python train.py --levels_per_channel=16 --width=128 --activation="gelu" --qk_norm=false --eps=1e-08 --max_precond_dim=1024
Rows from block 3, named by matrix and row number. Rows with one number belong to one neuron. Each number is 500 + 40 x the weight over the matrix's rms, rounded and kept within 0 to 999. All counts start at 0. Numbers have three digits each.
# fc1: MLP up (model.blocks.3.mlp.fc1.weight, 256x128), inputs 0-127
# fc2: MLP down (model.blocks.3.mlp.fc2.weight, 128x256, transposed), outputs 0-127
fc1.84:562403501463516509417472563565407579412476469539517521463492546500468455476529517548543468509458445484488475533543498583508441466501447500576533558513487505564499589439548493486479486509578521510487491485478493514502544443512422494502537538466488494511430479524513523546514492469538477463481533479537528489491482527558512478502475519478473507537497559486530505518487529529402500466484
fc1.85:532513473502499546509495468536545477459484450488488529496480603485541514540487530465447481518507476470537491459510483498463480451521487502536520457475511477540518519499506510473567471462530475472483524405483538433488504468478462490497479544485518523567514538490480454457569400488520506501526573429472464454439571512524527506505501417586465513571525583452523514502538512519494543527536
fc1.87:509587472426521444498488497537485520572483499500437462535519511515473472450545531514568413458529530481457438513513504475512464517526409476532504522542505453522449464469620509446474497442484579472480506500550500413527513540445547498501505476525536398436506481435494425577511481477481411505516411560484499470551484540521515496467532506421542511532505550551465484471475452513490455445532
fc1.88:536506413541473506429521521468498470459469504524514450499541507472497409507479435557478506541538474517558533458525502431516504513508492615502534489514466560509516496531528413533567515469499545526551424427489523480437461455473522533513628437432506531527467511520508559461481544490540485571472472461425495488530451487479466461464484599513522555508478444453553485549464486519490513576529
fc1.89:487512556465570510490493563405487558434453477459520528550481566531538505509483438373475520525489547522471498533461478510518565504458443456460508497473514532485471473465459480561504517505518483458528515490512476569567588533513508478510483496538553525442478510409477505581490449507491514566457475555529483549415438510523490502452515476552530468501527489464570443463501469486440544439551
fc1.92:573525502534529452461501511524504511530546548481459511512496467486458492523510463536546464517575533541497556472581514518512471517426509494520558465495441517538540560465456562487501566443580370536521453480436498449467547522475551457408452499545483461577459496417537467528513481442508549478438459520459501468532458465526513577504517479500479480505467575490481423546470520496465522489519
fc1.94:549497550447519522547526521397518502432513510532486537505444445495585564549490464535454595463477581552552539520503497537555559545538487476561456505486475557500503453532495477561542502440459483409472526534619496521476526470481401552492500567439549521496484435507477466469434506523481494548488426456516503507467485542492488531472451463537529505479497489497522498544481549465443495531483
fc1.96:533504491441562504477530556532461462471482486501515450498507489478487470477507501521558569515591448453466529432514561499463574479472458454532498498527522443477484534504458546518549439498478490567496560485510486488490510533512521503501536518542501493500415442593509523546491475524436508423482440482534495549518494537529516438475530518422590416525489436521524453440574482509462497501390
fc1.97:475489484497492446488458536462538517510526545449471466514500431499469522460522480503571489541532509528518500545432581497535545399507522514563428506499504463537565466533472529511517487438526487536516444508538402464520470528458483485458491546526516495505479395509532514466434507532466523496511430534523440515483529494462486513544524534532469534497426579539552544504528537495470470464547
fc1.98:522500460521524633521521460530524568471483527467550472540480479434524488493557403532536509528433525455507472491468489522476506519539501408471515499524455498517481533521464454523499564439536532429414528557552588469443479501503494530499548549550499471495535475519468526508444447550481544527482501488504531483510547487576485547453523518563504530492507422524470526480453539496484595514503
fc1.99:558529488479533581458485478471516504487519475459485515526454546493508486540445518510539468511498488491531501471427388529445496476460469500501552551485483467529528500578416495522488486453538494504489492580530452489496449521474505591446486541498534584472469517463485544494558507500532523482467445513565535520524591465490469500434461488524542485542543497543541475503380537543462491534463
fc1.100:548457426491511390478500568505498577546484589490471473554545495505611501485478551524523532520455491534523517433572516499502527509508478467519499493587483475476489558503481560543433483477511488437540515591490512551468506479441507528423490425555480462491556457479482464504571535512525493539472495549546457573505505437495480537548511532535496518404456496490477489480451583538495560522451
fc1.101:465438505528499495517484496537503481553546497510483586464417545398467469471486498489465528482570508532501527514566524559441518507475447414453519499513529489418461458553529516500500502522537473495505514483511438531447540465497553514500500490499492559517444420441481492538473476485464502522534503526537451423506517515402532429474506503495560555463449509449525476511468563528453497500448
fc1.102:496521451543425501553527438543464454496421451520435460538496506412517530471449486529485487589556464523515478557459564577512503411504525489491470508466587461493539409513559464468507524458500540463456502517461471511536511493444551469498522531438520461514475572435503520495507423482495511489520529514462516453463569462496453500531425525449506569518475502430468557511464488493527459546495
fc1.103:429529459466522511473534581576406505501509469466537536587566504508553511434502478520455648515589557567535474512505479462559497510518494498522495525506563565522508473508495442524553476585520437480520479520405437546541494464539549525497559512521504533571487499518555498524440531492444467489516472528558440477532476438449533488505451487526558476512478433524439545423429511548482524509503
fc1.104:575421546557558520520526481586422515440520512587523460481418397517432506458538524465479467576495476535506526465493591481456452525480548511531494555537473415523495483513440445513486503552463539478577508523539447459529525523489511482508521537443462490522500455454448481541438537435506455512559410550461469476546487449470519482547456477510485467569550510489524596473494562492571506498574
fc1.106:557522465528481429539570535434475528509554483522544513572537520532527460568523494418485495510552529468511477436475474515563472425465464441483465535506432532529480486506407450528486517489488498562499488456514521461427460516443487523494488503509531532504462521525564417543461535541563532451520518475498492417526481482500549515499501437537478429519424442486497548434533471528520500542541
fc1.107:453435494561560487469517478546570491442512517511539508513548484445463499481440496488515470496498580515511553487505577473507514504503516468517416476555566490536425431497522541512448496527491581467480500471484466491550473500478516438625451508520478474526524494452560469527519545526535457523488528431491472520542486528388538508486517487529491496517531522492521503615532497516536461511544
fc1.108:481441570403543509475523513478480515530445508484526457496516425437453482530531578537440449492515534511539497502484566482550535475491503493496457523530477460562534516552501494561485451552546512476495491488507461503551510485458468497476557453548493505497417536546433545576482579619507562477457497468570508480495409456494482503486467487537427456556501488479525625518501532462509489570490
fc1.109:515507583451445494484537488478516536533507582484402492488441552505492507421575516485488544397509514492490498453470454559557539579471522483502502441503505473498531512523534469503506547468443500481525573416525460506486448430534424503442455546507491440463498467479460552564503509490480468461463561458541481470501504481489456433488503430536491529514489516451527483478584555494512548503550
fc1.110:557509524496472451551498456473489490511542575534489494544522471526479452470552496515464423490475506524509499550470486455514527544416515567504538458535486456449539512483505533467519488528436511505542480438534458534477492547552541484577515483503481436527463442514409515485530512522568482420500465535515507471412540494518543495574494514613511510467451508489528581523472445450490507416513
fc1.111:464454502502527553516568497460497448446550503570486516495464452495509542469541415551482465567537442489524470509491542523582558514562469489455491516502391513513471532518485512520535478501464521515505583494608440434498525577512504444461507553544572546480442489515539516468547545492470518562514545469486465555515507559532488479544476432494543524458545446444481482446526515476531463418533
fc1.113:504556513436493532533435548458540513494430472460510471504524549527454541456545437457552449570486565461446531486539471457497517516494517581564520562537457510474485467437445495453418515487494548494482482553521517493494551490484512514604481514545478528476412482541524477558476510394513518486448578476459522524447439488426499497509517449489478553486466513480541501503508470489537417437576
fc1.114:512532474516522517458531539503505445436516480488558455495517472540504530463475485500493573511525531588523465467508481531441505526566540481450484449448483517573489523534510541491493553430493484540552573455481496484465398572562539561503531496512496457463460499550547421444495414521499565539511500439525511454425554551549486496481466529491482548470497524547509551544516536624450567523511
fc1.115:543550480440529514455511451520552558472519506511440518433575469451497514511474541511489476452470431549496518438489442500500473501468497495444474504512486472595473427494496510522550427488502512508530512538508488567531526560506409514463481562547457500554491506489507475464488484444541532486523522473538476455521521483511489455515497445461486541576537506491509540444455563516419508578419
fc1.116:534525497534496492463471506526533512438486503408444467471490491513564498415530472489477481451477501531500468472503423434447459545420430477515530556516555465516501584565530567511535501431540483486558525540519550513497496546538541496492519495471414498458446514561525514525482461477533545428502503499446517437528423514461549488542570502414477516454491514486554487509500512504561477551527
fc1.119:487509499470444530552433535529524538411480494488556468464488509533440512486499433511378499536487525536426441489539503517449520485475550497434474530515527511473462425532480436545481442470515520488542452475545528521551478490487403511471569529503417464511512540543411516496509556503539462574492487477478498523500441558449409526541493461484532506512592482496461433501431489514489483411545
fc1.121:535496426454512544518541513466489501529490467524410531514534499561537499457533425514578464537476498512523517524441549518478447487511469461485442505511470472624459454553486460460441490526463475525517516519483458476474471493513525421498464564467570508497538489509509459461486488503480473470482517489510513471502511509509529516536476555515510465487524488509497503521499457482549511461655
fc1.122:556530443507480512485487560539504446453406489490500465528521516518439518474472574483444467595477401504530418536519511434539533575469529470450524485468499494498462514478457471508457517545499511559482512503483550514492519490525475556569514431455481470528496533533535483533492500468543462517489464526594485503565589510402575608515441485483480454571457539528484489489504547484487426423480
fc1.123:568492444535437459517543522483502454512576503431479532539534517505471477482481519539514446547516548477464488577578500510510528534452454416462494470489486476500500534494538516462500469526370459456541465457544413471535444507472511469523511539513488557535533485484457447515526469444535452495517471553490512516513427473462569450483416531470485476483463501534515566467455578430570564512499
fc1.124:473497522463485475526535554448484397427490531560525518546580465474492489458503479543510496563524563540495458493548497515512543508500460526516545556507516447559489532532520504547504549431429485552543568511523507519498488497471528426537533490490482452498526448570485582478533437457473525486445484444533513500513483486482505485551520514496508471455500435532610465482508461449496521537543
fc1.127:473499494481553509531423547394559480490458494480563476486486542484468536476494467449463465469505497438470507499388468396542510543465501465522448520522452568494465458451527533480497502493514432576499508531517640431475493516485476487531509465522488476474438508515517496527440516450517551516536571531550508491418494447530491427575523419491444371577550491488431546508493468478495578540513
fc1.129:519531471519459502502460509522512491420501478507504487480497489486486484475458528564549425468606471529478481460512478436517481483557551509502465452481511571420487495480466543567502548525518474579560422596508483552514464501515463519517515484497480469500513535452525526497468518472520476494563491496497498437437493509522513439444452449495554621477526524409479446530592495522478484459514
fc1.131:463447497551522550465446523461447555475522520471528535463492522463434475522538438529479552499528431560593443483469489451515510464511512514475491490540492502426483429472510516553436416441491492519481499525520525475486505476569525562463508498527504459566532419490436432518586428499468518490431529535460477575574494531549438572472553544530495443520515467568505563472449515529512464394535
fc1.132:452528439515454559492513576514461454510540587499510498478479409457522474501527555492499508545505450470415469458528450475491446445485484460487497486482526531444489517459593491487548514549502493565526524529502528514496475563448579476387486544543468464530481386488558511498514523464459491459472564417511527467411512564542478458515438517526514518460458470482476513507491525448436582509508
fc1.133:429493457532487480527490490450485505493515480446478428528498477500531470515510575445528480493506441555462479398544507472475569493495453460528544485446473554471532563498455434532450572446474518475450410458570567481535481527463509508482459424479515467548505467570468475559524512465581503498562507501490515490442553521444508504484537474498547527492536431495572502484470528543499512511490
fc1.134:462476501489442449477563458521431514481459504495518510510519553480545548496527514536504508493526417507449556468514487498518545491498438528485459599482442468430531497501413511430552509442490431505529542577471487523546446463392489528492503465559543485514501551500560407486468396560594554521519467502514540521544530549500462553492564472437617515521524519555534552511544472434501521503577
fc1.135:467487540514555534516576470455468463490526487504491441520491503448497522535521479598444473524543536522438553495543484486500548488456529424565437490491512518522491531435516523477455527493533427489427517551439559457487415516554537484458420541473530434548504427462482517559539568527481501507533476550461507466538491499491499585457507533499511505477451505517513474554424462498551499511531
fc1.137:524476473461481525490533497534482474528504444499482432490465546475480607438537470504495485488479556480475506545481488470497450501415481537493593421578517531469530533624484495521505541463365545487524516456440521503468447502552591506469517464416520557528420521464489463542408489510529511447460512502490426487571529488554558470514522520490513515552477379579522489479499483514536553557517
fc1.138:518512505502473479521463485461466500547513495445482516480503473524552505372503534573496555499409558548488555543547461510492520508515494490461443496568556522462474485470539408493551471525530508514542490543486546412507530462512506495512518454431551450536519448467554546471529533466537488474473492525504583497475463541540599458440514513499497470521454488515565512423467500489523503453597
fc1.139:493510557523478456468541509445455493467456552518479556505518403485519502511535471485495485608513523478476499513454450590498537455515440453502534518486466499463477501531539503459444536526527521443496478550457518530428428545473436501577477497429490463516483540517415477441539554553468552482472483431501526432500465576566563486541498499513504566528539542525427561544542450498484546520524
fc1.140:490515492587520518522558582550466512467510503507418493482501519506451470504502485460459502482471422508401580423519477454560569494519436544554406556482428492488501550496500495486517556504479521608524594494498442538578590536551449521485536589455514551429527572520462459496499501478500500585472524393540482519505576470517456503482527465468495467470446462517497534464535477457508450461510
fc1.141:533491420442394455543518451477461483485519563459535498504483495559553495545531497525519468451480494477563491446539590522511491500511572522558522499478495518496449506499505491518506576397504590476463493495567486490554501552514479491527584504473480529445526458497525456501421527538458500444497479400502454451479537513465518516479468474454511532508488455508466500488516469498470512507528
fc1.142:481478519441523463531581564492585475405504526471430530506498466499545524510499558515454476506493453534473552469496599532502522511472551433465506533525515473451566557530509524553505492456485489481492499508478542513529545558501483505492449521560461462484559597420473497500517514529523571550479453406500514482534463437596540464525499454487552453551457528489446517588571532455566549520565
fc1.143:446471497500562542527514500487528505476455582525561469551492470521471572463495556516500521597526492519591497528543464510509512512470543483460479528558483478524508520493575479518520521517476573457504521504448464456492480520551531525492502438506487528469510531529494518452480463469595513529533498594495472499481555470479516502468470432502529417539426508512433520506530514478429479447530
fc1.144:540506502536543493482520496515585489538537474442511448474524465476523523477476492538476442517547492406537594469421505525575467506518446440551550515442500567493445513504455519517498505444481433515447449499490499479485485535533415480537483459624549473470469487490541527488504490532500502545465565457505557475434491463477539530545531457535476506521445501476557485539493502515465522458412
fc1.146:497471493506477489598533529597522496457547529522485506488522495509467425456491528507542500463462557536526481522555491467507528548503379536530480527497500478504510483544439550488516452501491483426478487480523550552469485555442448476523478506537472468525529433510505535419475532468521459617536518523513528501589527468501447413508412475616548542512518448526509519537450450534478455445508
fc1.147:524503575462474522538546514556480555532504558500452481505495515467480537488486522496492521534530501489511515474498440603467503470498518494467522526478505388488509410480514442555498454527472493465490612479509502587529533545500502527513545440504510410489578512497536512481483502466522538481528498503475541402497541469514478499507405486496562524513516490536469502580419502466436527484586
fc1.148:464484521548494469405424588539479477440543508517496473578568477471498548497524452454485502557499446450529531541526516502488511494535530466553511487444519521500532486442491554517473453391513534530455484502510470579530465497474465576506519557486506441538479543521541535508542530509543489475520506446476457500491554532455445591489491520454503526550449517453456468473416544465473495505508
fc1.149:515501556523575549507507526544434446508466568456490530534527537532527477479437439526463433481561492512532516473465566456534541459444431542561516494561509459507519538539434528516531529492568528570571479524484505478432526560526527516473495489546506498461539486433512535526493456496395492528516447588539498496445522447523562534526494453528493474560474583485517556496511474473509494500506
fc1.150:561537404479489583458513523498475511493550514506482427433477522438561471512519485546473461513560447458466496509464527528498475496520479535502509558492540442477509483516510564414547479471461496507493462427451523460527421534484529475546516529493510464549466508527498501447454453480456413484491571502482475510478496428569449462523478519412502445565466456522455561510426540498506587476441
fc1.151:523495501453539436476484550424498478501544352500473591580454526486534550472468494427536430452552524562513551474504540474583530565551439450446535487503484493465473482460517506549456509488566487531524466485504501447481417558557480524459509524506500501523512516488447495425539485538484489495482491506497456433482500542508503528525503455479459496461504563482564432487467523445484512419475
fc2.84:471548476503518492481494481416514488519455436501443533526502432511555515569508528392485476596483502499496496451476522536456464478509532513460415469420496496537456442508435499446546448479439464517522471510465553489487460530482515480498497388503506455456494588469491409541481510497469501530543458473507484438527418518439572544539488407524530521426521566462494470579538466535492518540545
fc2.85:460505497512557470474519480478391478478523482544571577525509512495498515519455483504568568455529499532482476497452494481536491478438552491490450536576426501464490493473508491512510485519506482548513487526474495513528494490483540501479518449501488480446555498453530575551491501433496464450478503569533504562525486489456460513557511567506573498508521429513544457493478531489463511489502
fc2.87:529507544508524502479526550522444477518498448500509476534490560594520442480494420537483478507596520523484535388578533471642495516606553376505541588491483489471509577488506511481477441478433502581594636504502535470458505525465456534523481507452548486547590460455494565488452484552522468607454530511489520566489426473450515583494534543466543361400473600462567541477589519460473510536511
fc2.88:518450581508535479549399482489405495530518579462573499419457432505501498537505514470539505516514532554473510571510439504474399451523462412529430490496542503491407526544503454568437549477564513557503534570491479473550486537495538485500564495523451486531518481536492488507471471514540565464543490549548499508505496541579484521516496507511452570552504556604513508530467547457477449464444
fc2.89:518462433493512531551499552508451480511497457476521491538538493504471557465501500499525462466483483586528491452405453535555477553488468509570525468530436466559590621505522474520480487470555505514504448567530417478437520550513480495452482513526514539524547511485483546526492512489454536522462527483544497461500504497494469502472529512472496521463506559522484503478469494530522486514494
fc2.92:448503482466500533515544448455515449542537506472518512476545474564566498508494527493472488447489507515510543513456475474464469481483483434522464541486481501497519582531498450480598496486487488556515498465536535555488437560489519578492478486512540471517506497539528541430530467432476446447609493482563584539514549574491591494522471594499508449507536461548512508445443429552474582497456
fc2.94:559551480512540494496551530518538499539430447546537428500536529523521550476465531508550438511488444517540520541431513499514473472506521456506521470558472514526465552459466494506563441563468480543488540501505541459530512491549520580466414545546486479493522558506458470563450536520525517403480549467517482462489532449556542442554455524473481497544546442511484462590523445456500412510548
fc2.96:507530497528474416453488504529561539489505526544487541548421446528501531528505471525550500491451523507483479540468465491570532564462541489509489472544423440409503475444538484503463539520574545475527479502510562504531492507546478498476490501521520480521512533508494545502474506516537518503480416520506442546472455526507445536596389539517485588470508538510522531524492529421500414502557
fc2.97:521488512548513494506549481462504485524494551507523523453520563547492495545500492498482480547461418463434491546471481492420548541499520505494564473485550493481469533459475496429486513569482483485633495478472526520489453504442538457488532448535490494453412537503442502525574525499483466472430500424474510549435484497522457541483479592496504547480491453475579439526533487531483528532455
fc2.98:485481473485516496510496533520500451530473523525521491515494509493498577472580487495530483484467498448549539500422492514529479511529496512511442541520574461435389552503488593464528496425423543438490561500501519501446397556509473485433425495529519539445524489553575430465612482472511556455515542456526473522500511520516510438541552530535505438517498470466568519472437554522483488523525
fc2.99:557478466495520498524486415469515491488501497481557478495532468565514518520488490470533536558455528514517511501558484509491515507559494500544500443523524495503483490519500511491497433495509495523513486535463552511541499466421516366447533451533521499418506450522568491533527439559443496564509499513494458533515464491534555415535488460437433440407490535460485522463571614488486502548473
fc2.100:490569463532551567479512520548544478495503467492499491498501469478458466537535548490534493512468537458507436587505551502496524497470494511462532553470464522518495468539467444481538477519536573499449495419500550529473562580509447529471528515491492518508552506522520555453420449558536474511581502489523468475486518490431514517482483478411503467500483517506501537550485470470461470519498
fc2.101:550588472524483505463467455472486483449505477478535518538505481590534531499470516481523489460495462500511526494468460516559478475575535503522461513428464515496515558475527527460515513528412548511533482521503544479571518582501470497489520480524510440524589506520490534514466530505504526526447515472422540531520490570525461536544508504477449483471555517497529535473473540451497482459559
fc2.102:506500490430479491475527596513460533519441548437490489529566539553476505533538469492510526488527601482528507463505487497459498484518492574565572480516498484483495451491489543452584538489531566513535476478525471456461458535541468486427517456543511566458508448500516501531481592515493425501514525446576478454484469462473491494464556461533423472511520490532481415486470513480502499433508
fc2.103:457448467486533509581423488559539469553514562512548532448505474439486499426478539483447532484517534481478533611559386521446546549516501457475512417543544507447468533543483500444508470448536458488561474439485532543552441561491490449489509582499520420513546607489493566527444620534602556554570419630475474452512517469545456476520472489492385503460521586497419467457533484523543520526548
fc2.104:438470434505455387494524497465426484482480526533452486435537480504532502478478469533543493485435501472556524555504442480546552507537441535566527465498522492578515507503518492505571485480535510478449487466570476479470540497530515535537548518544492494519517465566444466434595468529512568498487478502525469566483527564521484481451471543584563549483546496530503429467525470471411467443532
fc2.106:476549501493484427495430539500491555474498544498537486502517516527505475506493497572533546532441498549530484557509495523552463572496459508610507452532551468413426490429581574515552506496493466505479492493496495492494522498532434484542520489440480483469488481518478528493499443465510477540465578528482537520499508556522515529482523519553496577451441619514481570565425539487560451453527
fc2.107:513496500426563538524518503478468578560514508502498434532463508515533458534532586573548474502534462477461516500530485553500488535467460465450555560507509461480491586498479484432497472439510486513487483560539510470525460510431563506435456477479516550518436534506461503491430504488513489480567463532460508509506503468422479494499459524513496503503501514527460528433487468471573542546528
fc2.108:494496366505507501509445487526511451519478413517454517537505584545430491400442516472493579579473508478563546506501426427474527564523480527505495483483460612546483559361465452500461479496506456544451498499482448554508491469523547527600521491455580458607541493509561450527544446418537498503420564420487499496499497478460603487501496515548486517460458499490495478544369452511505516473499
fc2.109:426452529481530476506467483531506539528489480517523532561460516500495500517395507519510472564475471519511541506496482540555493520544471520483542548503497528579485525482545504466523451449500464560547399580528495530517493509522530546560523500528443485448564468505526502468515435510513526574516494512528508499453493523472437475507507523497441536528472443521437537508402507527469413514488
fc2.110:422551534460523518493564487509461478470468560485476498497467583467574560500452528487490525498491477475446531436489548620555484496514479459535474557454461506533521469466469460521481458562497503494516561540473471493507523508452476522461550546513530534522597525477506503406489488492520489568501503513513521500542459514495514467512426484468463544536555551491471487503551589491517505552475
fc2.111:444520498483512551549544498514533441521506484531487468524568511460595509573473487524548479466513488556446514445409531525461378470447513509466479490442552499436503503521493505484513519554515473530507464516460475558469467491560495498433498462422463525504495429531517479545488457533499460361509482555502514483564466507462496469467516486510447506582440482483498476444472392499485643558442
fc2.113:489520556472457547532469519556456487385456496548452516472455479476533479462483508538504537468483433503550528530516479535539514474510502390457487478463531459529553453517475515496519426482436539481478462470545513488507626502544412482485531501491557521579513532417527501506542418520499486548509539450500478445588568534535545533527535496478549486513532517498487452490448481530479558499443
fc2.114:490512475525478495566427463504480538556540535454458501471521545436485451507475436497556493497447500471572537498436527452525506508441524493542480453500444482447613465422510440470494490499508454487558495547509546534493565538523449486495472571544459517516576475509486588449469492496440542537482519503553501500562480522529484559495460497523534481534456487455487490521517473439495514478493
fc2.115:479423504514492450566482518541447516468481531522491442493513488515502430484499493520537450519407519492506542532515495517492498495525449420573501502498516534476608486467410572509514537462615499509455500532539612457482545450479487525495503513473541433497456488490468474454501578542522512498455508463471529474467454469478488535556545467557536552533506478470479471586470506478465543556460
fc2.116:526482555531495500450553510525434535505511468529476484481491494470459519528528534452539490503524522496502465527492520507556549417570560543471545494518494524476470489490516421534477475510450485469512469536504515455467523486438519438433528472473470520447460587497528560532464483541521516484580513502517462528501557467508456557520455596582522519524495527480515514475458482485494604560511
fc2.119:451507495468527510454513422460446550487440498479492496554547530438545510557480609481509536507488464520513547434517486494527488493484511465557530475456454447416529499445487525485493598487488580486490472524430435423491482464577505492519451489467593485453474492571541433532538481515481455487479545499505534491449534384534495485490468531524494468552458506450510484470475475552478459525533
fc2.121:511498488524467464493485469544491505519538527573473536496431399530418451467462530525475527493539496516473459500527503396546485447492494483522520421454537505513504492474536476546519538497513538424436510539507494518560479521523501486485458502606495532462503430554547459518467510564487530477512534451476523487501411443507482585450527434529443543519477522457483584555474507484498514473515
fc2.122:469522440453484491495547447505487474517522510561490557429442449495494464526522474539553462499461523449430548499583500530486445480498501526536425542509534541512503501471494580525490429424444516504532482489592544525499461472560521447485470609520488498445505447563503526440496490451523455515479499491521526465511604508476493484564567523508478581494517541469435559501478384505436590495440
fc2.123:478440518565534530464495453497464504463465474545527486490496522479501503463491500472491508486454499544485535429580508504506584488548503481483523488531490555440468520507567502575471462501522522469466482465413478560457511463535439518494511509543547443490372545516484479389564548494484534491499558520494527520503500479512500526503487475496495493570467520417451490575543479561446527505467
fc2.124:457506511547547463507506392572487530459445475531496521464429470529505508508479523493432446514461494485482529515453507542532425445520504486525523540497472538459501497485495476459499455522516486457454500553480521516451491501468479517515469509511528534525513496465483562511492536493463479488453558472415541479488528487472480449409477542484502511522556565436449474492466524523501456493544
fc2.127:455555471480518524540541494469523445498524457469435524435583451528474509587543567479464520434465514470507576526480521492511504549547507484411421463526495523512500563556491464504529564478500580354506513581547448490542507413512494607524554548540531406571521522461489482521470531499426467568429451392416506520437510532575525565497500493479588553562484460491507506475480526524536521454575
fc2.129:504497556523495557556585507479527510539493467394464492497476536548495515582589474448427506520421474514541508533518564554552526515478554533503540488570468429581492446522432529491461435490479506476473572502500572507453535513448502503549470509566544503452521476526488515495464482456472548527505515446550484547548493519504501490520501561500485472534536461510541514437467496454538476471492
fc2.131:552541490524532523437482496557544549565479473514482526505485456524497478520505516439538455488436506571479528575474497517495502544513570465492489486591519470551557540475574507460495575557447470501526486423500492512459484550448498522484495494516473451528390535486505528548521506432534471522521492480599408460472549516416496564517456554419458488511417534516520532516522490539523517535551
fc2.132:500506525526502419487464431506527493445489493455493462477474440556535526501463428587475543473518512576517498542475532501463476489519485486527507495533502527522518449507507475510477477482508520455521424378489472473454516532581480557531480505498534485516497552528534481495462453481475543465524493503473532468525490507458462519467486467500489546473512526506496435484513432544530429505508
fc2.133:497550506522532520541513535506566448568494449545525572501495555470551483561606458564409441471448558480509481563450539550462502467498515509523467503576534480614464469474499511545536508503465533476538516495465371463466483488470519490524572542478505470527508564420526478482458495553455435446534521530469518458523477522479508526510481521551522487500531483480468422511541564465467548475489
fc2.134:463439485621494558554425491461417519432545483520439573528503587433493502575530577565579456510617497465545498476464531522514441556490505458508541468460516591566558527461471493507511478487440489449460439522403504465539541443456482527483571500506414509519534440549506525504434458568452450516539508505557484460476569460450466564466482573524519532505517465520495509521460576493506454500491
fc2.135:472525433516502462476485443567521535464507546544476541530560469505521533495460452522510481496519506453507455583486473564517514473541477563469486551482540535528499430494532380487469464506494551524471506530501441516512510455419426484497533467526434517435524555467489462427546504517509433534449526465498459444457500523510483467480543496483477503438585471421419547483427458538519509532435
fc2.137:517527436535551419501478543498530492461401462528505501519564477590490493484494526447563455517598386483539482472504510545477525483538509501399455543422544498547532504465544517512487488508547532456475497474484480411592578442526538448490445453554494572443526433536505443504476446439563447451534480504512507504515490403488582491545464586522461504504473563452461539503475487533504439459525
fc2.138:550514488494527527452502491551538465543494472497524564513455496484457478548495486491485507498465447430554506509521505512473404562437533492482586492414458473481533482457444538491471495476502497484543490507465449616456552442479543419523486477565447441507459554527504527505493556507567542443533484497505483522520481540461500485568557471448447494482483448501536583522450494512500471522427
fc2.139:493442475501578492475534492527486490483549492483543467550530497544492498453539519556478457574492458512459493467507555579491542453475484503523491492622508465536467553472477471494560514523465547515556555492519452424492449446531499488514545537541504544570535412528556523527476493485541547525537490479488366449496511553491539494478525463450503439495450488543482598482462531489460470494465
fc2.140:477505563528560485569539531408547454511599496400496451487495551500566439469462443494464452670508525480488456528548470516477563444411478553467566545519562491423436487464554427409514525519478534532431543491573510619529508471558452539439484430488501577495495528472471559419511528436504440519372504477589499520510525528467438385469512608562568478511499440429499570576497467466397530499456
fc2.141:462488585518507599470482499571539524481551548603458488456610443450503488452473495435417480512555541466457523463458484427496548494514447515430548508488469475467555415579442484451506481461509448488475515458480510531486544544475512525434454466500463446562482562435437567453533576482495478478508521590484533485526545520548429542508503532474533538489583447429511505517505510491458527500501
fc2.142:573496512477504508513454540439522526480434475504532470472482585468505487449463524455547503544513506514536445515494436436474468465454473473514469459457515518495494450511475531468537466560544504522500431489552447504439525573486523514528546547533537482478464440543529527540569477538475503514586509562529479513488506537483496439478519489426455491485522452501508502465491448541500506455431
fc2.143:472509507518458419493471506442495468499516473493480516450442517455511466581508493485448480450554496514462472478458537474468523471548507462472459442483562463468448492394478559555471453496502494459461471485522563529545518512483541524500415518462557488515510490511469504557513528525436520463453488467482518509518441485432448559490478471470472521513542486476540524483502483522556553563515
fc2.144:482531526466532468483530435511488482465465569533474516537492481521474419456509508472547496526422565537489405497491444461505535461524479525555595582519440466549503544516462470514548538489507538485513505490463550562515463454470527511496455541463456505530607475510514427470553452478531474433520509489472499474606521540460467554508495479413457470541528476555496494492513517424518411528498
fc2.146:530486547465527588489540582465533471499546475432465505487525502397559464566464550427418530491557507467429536548438471515469490471552472572482470435490490493479509603446495407533406518539516506539552467502487468508436450456525541472470505507477511530455493493563554404473478447429557513528432460455517490516480515503508531498482545506415508533537494521495506495491539532525556503478508
fc2.147:490540345533531519506536540427486478563481478439507523485519517506552469515540498532498510479432488494500463525561501426504527495475419491505509506479507546510495491499489510504535584510502526517520466521508431460531491491536533571449563441482486516496448507497449536532549526572521495524533464460545437531456454464510504454547482499554474505491561503448553523526556489534505497554499
fc2.148:571514459436516501513491424458417471507505517495501432485513423544472531531490534533536490418489557495505496524544456553516520504483499575406473465464475501457484472545517517476549597523444453470417522585566502401541579472458412499479477522512452473551450470534547500465500449490486518510503579497531529512497477540538481438516494495538530479534544456547522467477566506521480516503505
fc2.149:481455540478474536454485510434518514504511466513472515536491469477469501523496437387503521505496528465490495503533485508501482425490515444487414466480468591506449542545495462539516461480420517563475482535601483477570500538483466531500484576547591473470473557529445477485408462589525530442534551394482505484438466486505453504556496442503485491452522468452475493522493512479503528383488
fc2.150:425476548529514512573508435484511501476461442506494509510455475534474519525468483528500484518523552498550591489525467466511490489511446501475466459478478504552519534477481567513475465511509470550445516532519469514471579474515500522517476515424490518507565504494490500507541500443537603484505513526487527435448548535452530500475521494481514502485477523450505472383527491567478413494577
fc2.151:511482525574489546445470483508460431484506513534509417461490493486478531503436542585463596514462483522481578452425502463574484535505410458604543472452507504506516491505426520495449414540530520524488485488529531488514478537515516519471462460478545487539484442437525442583443516549584504545451430538560501557546510474547529470528522445555567528424484471475505505484526563543631543453482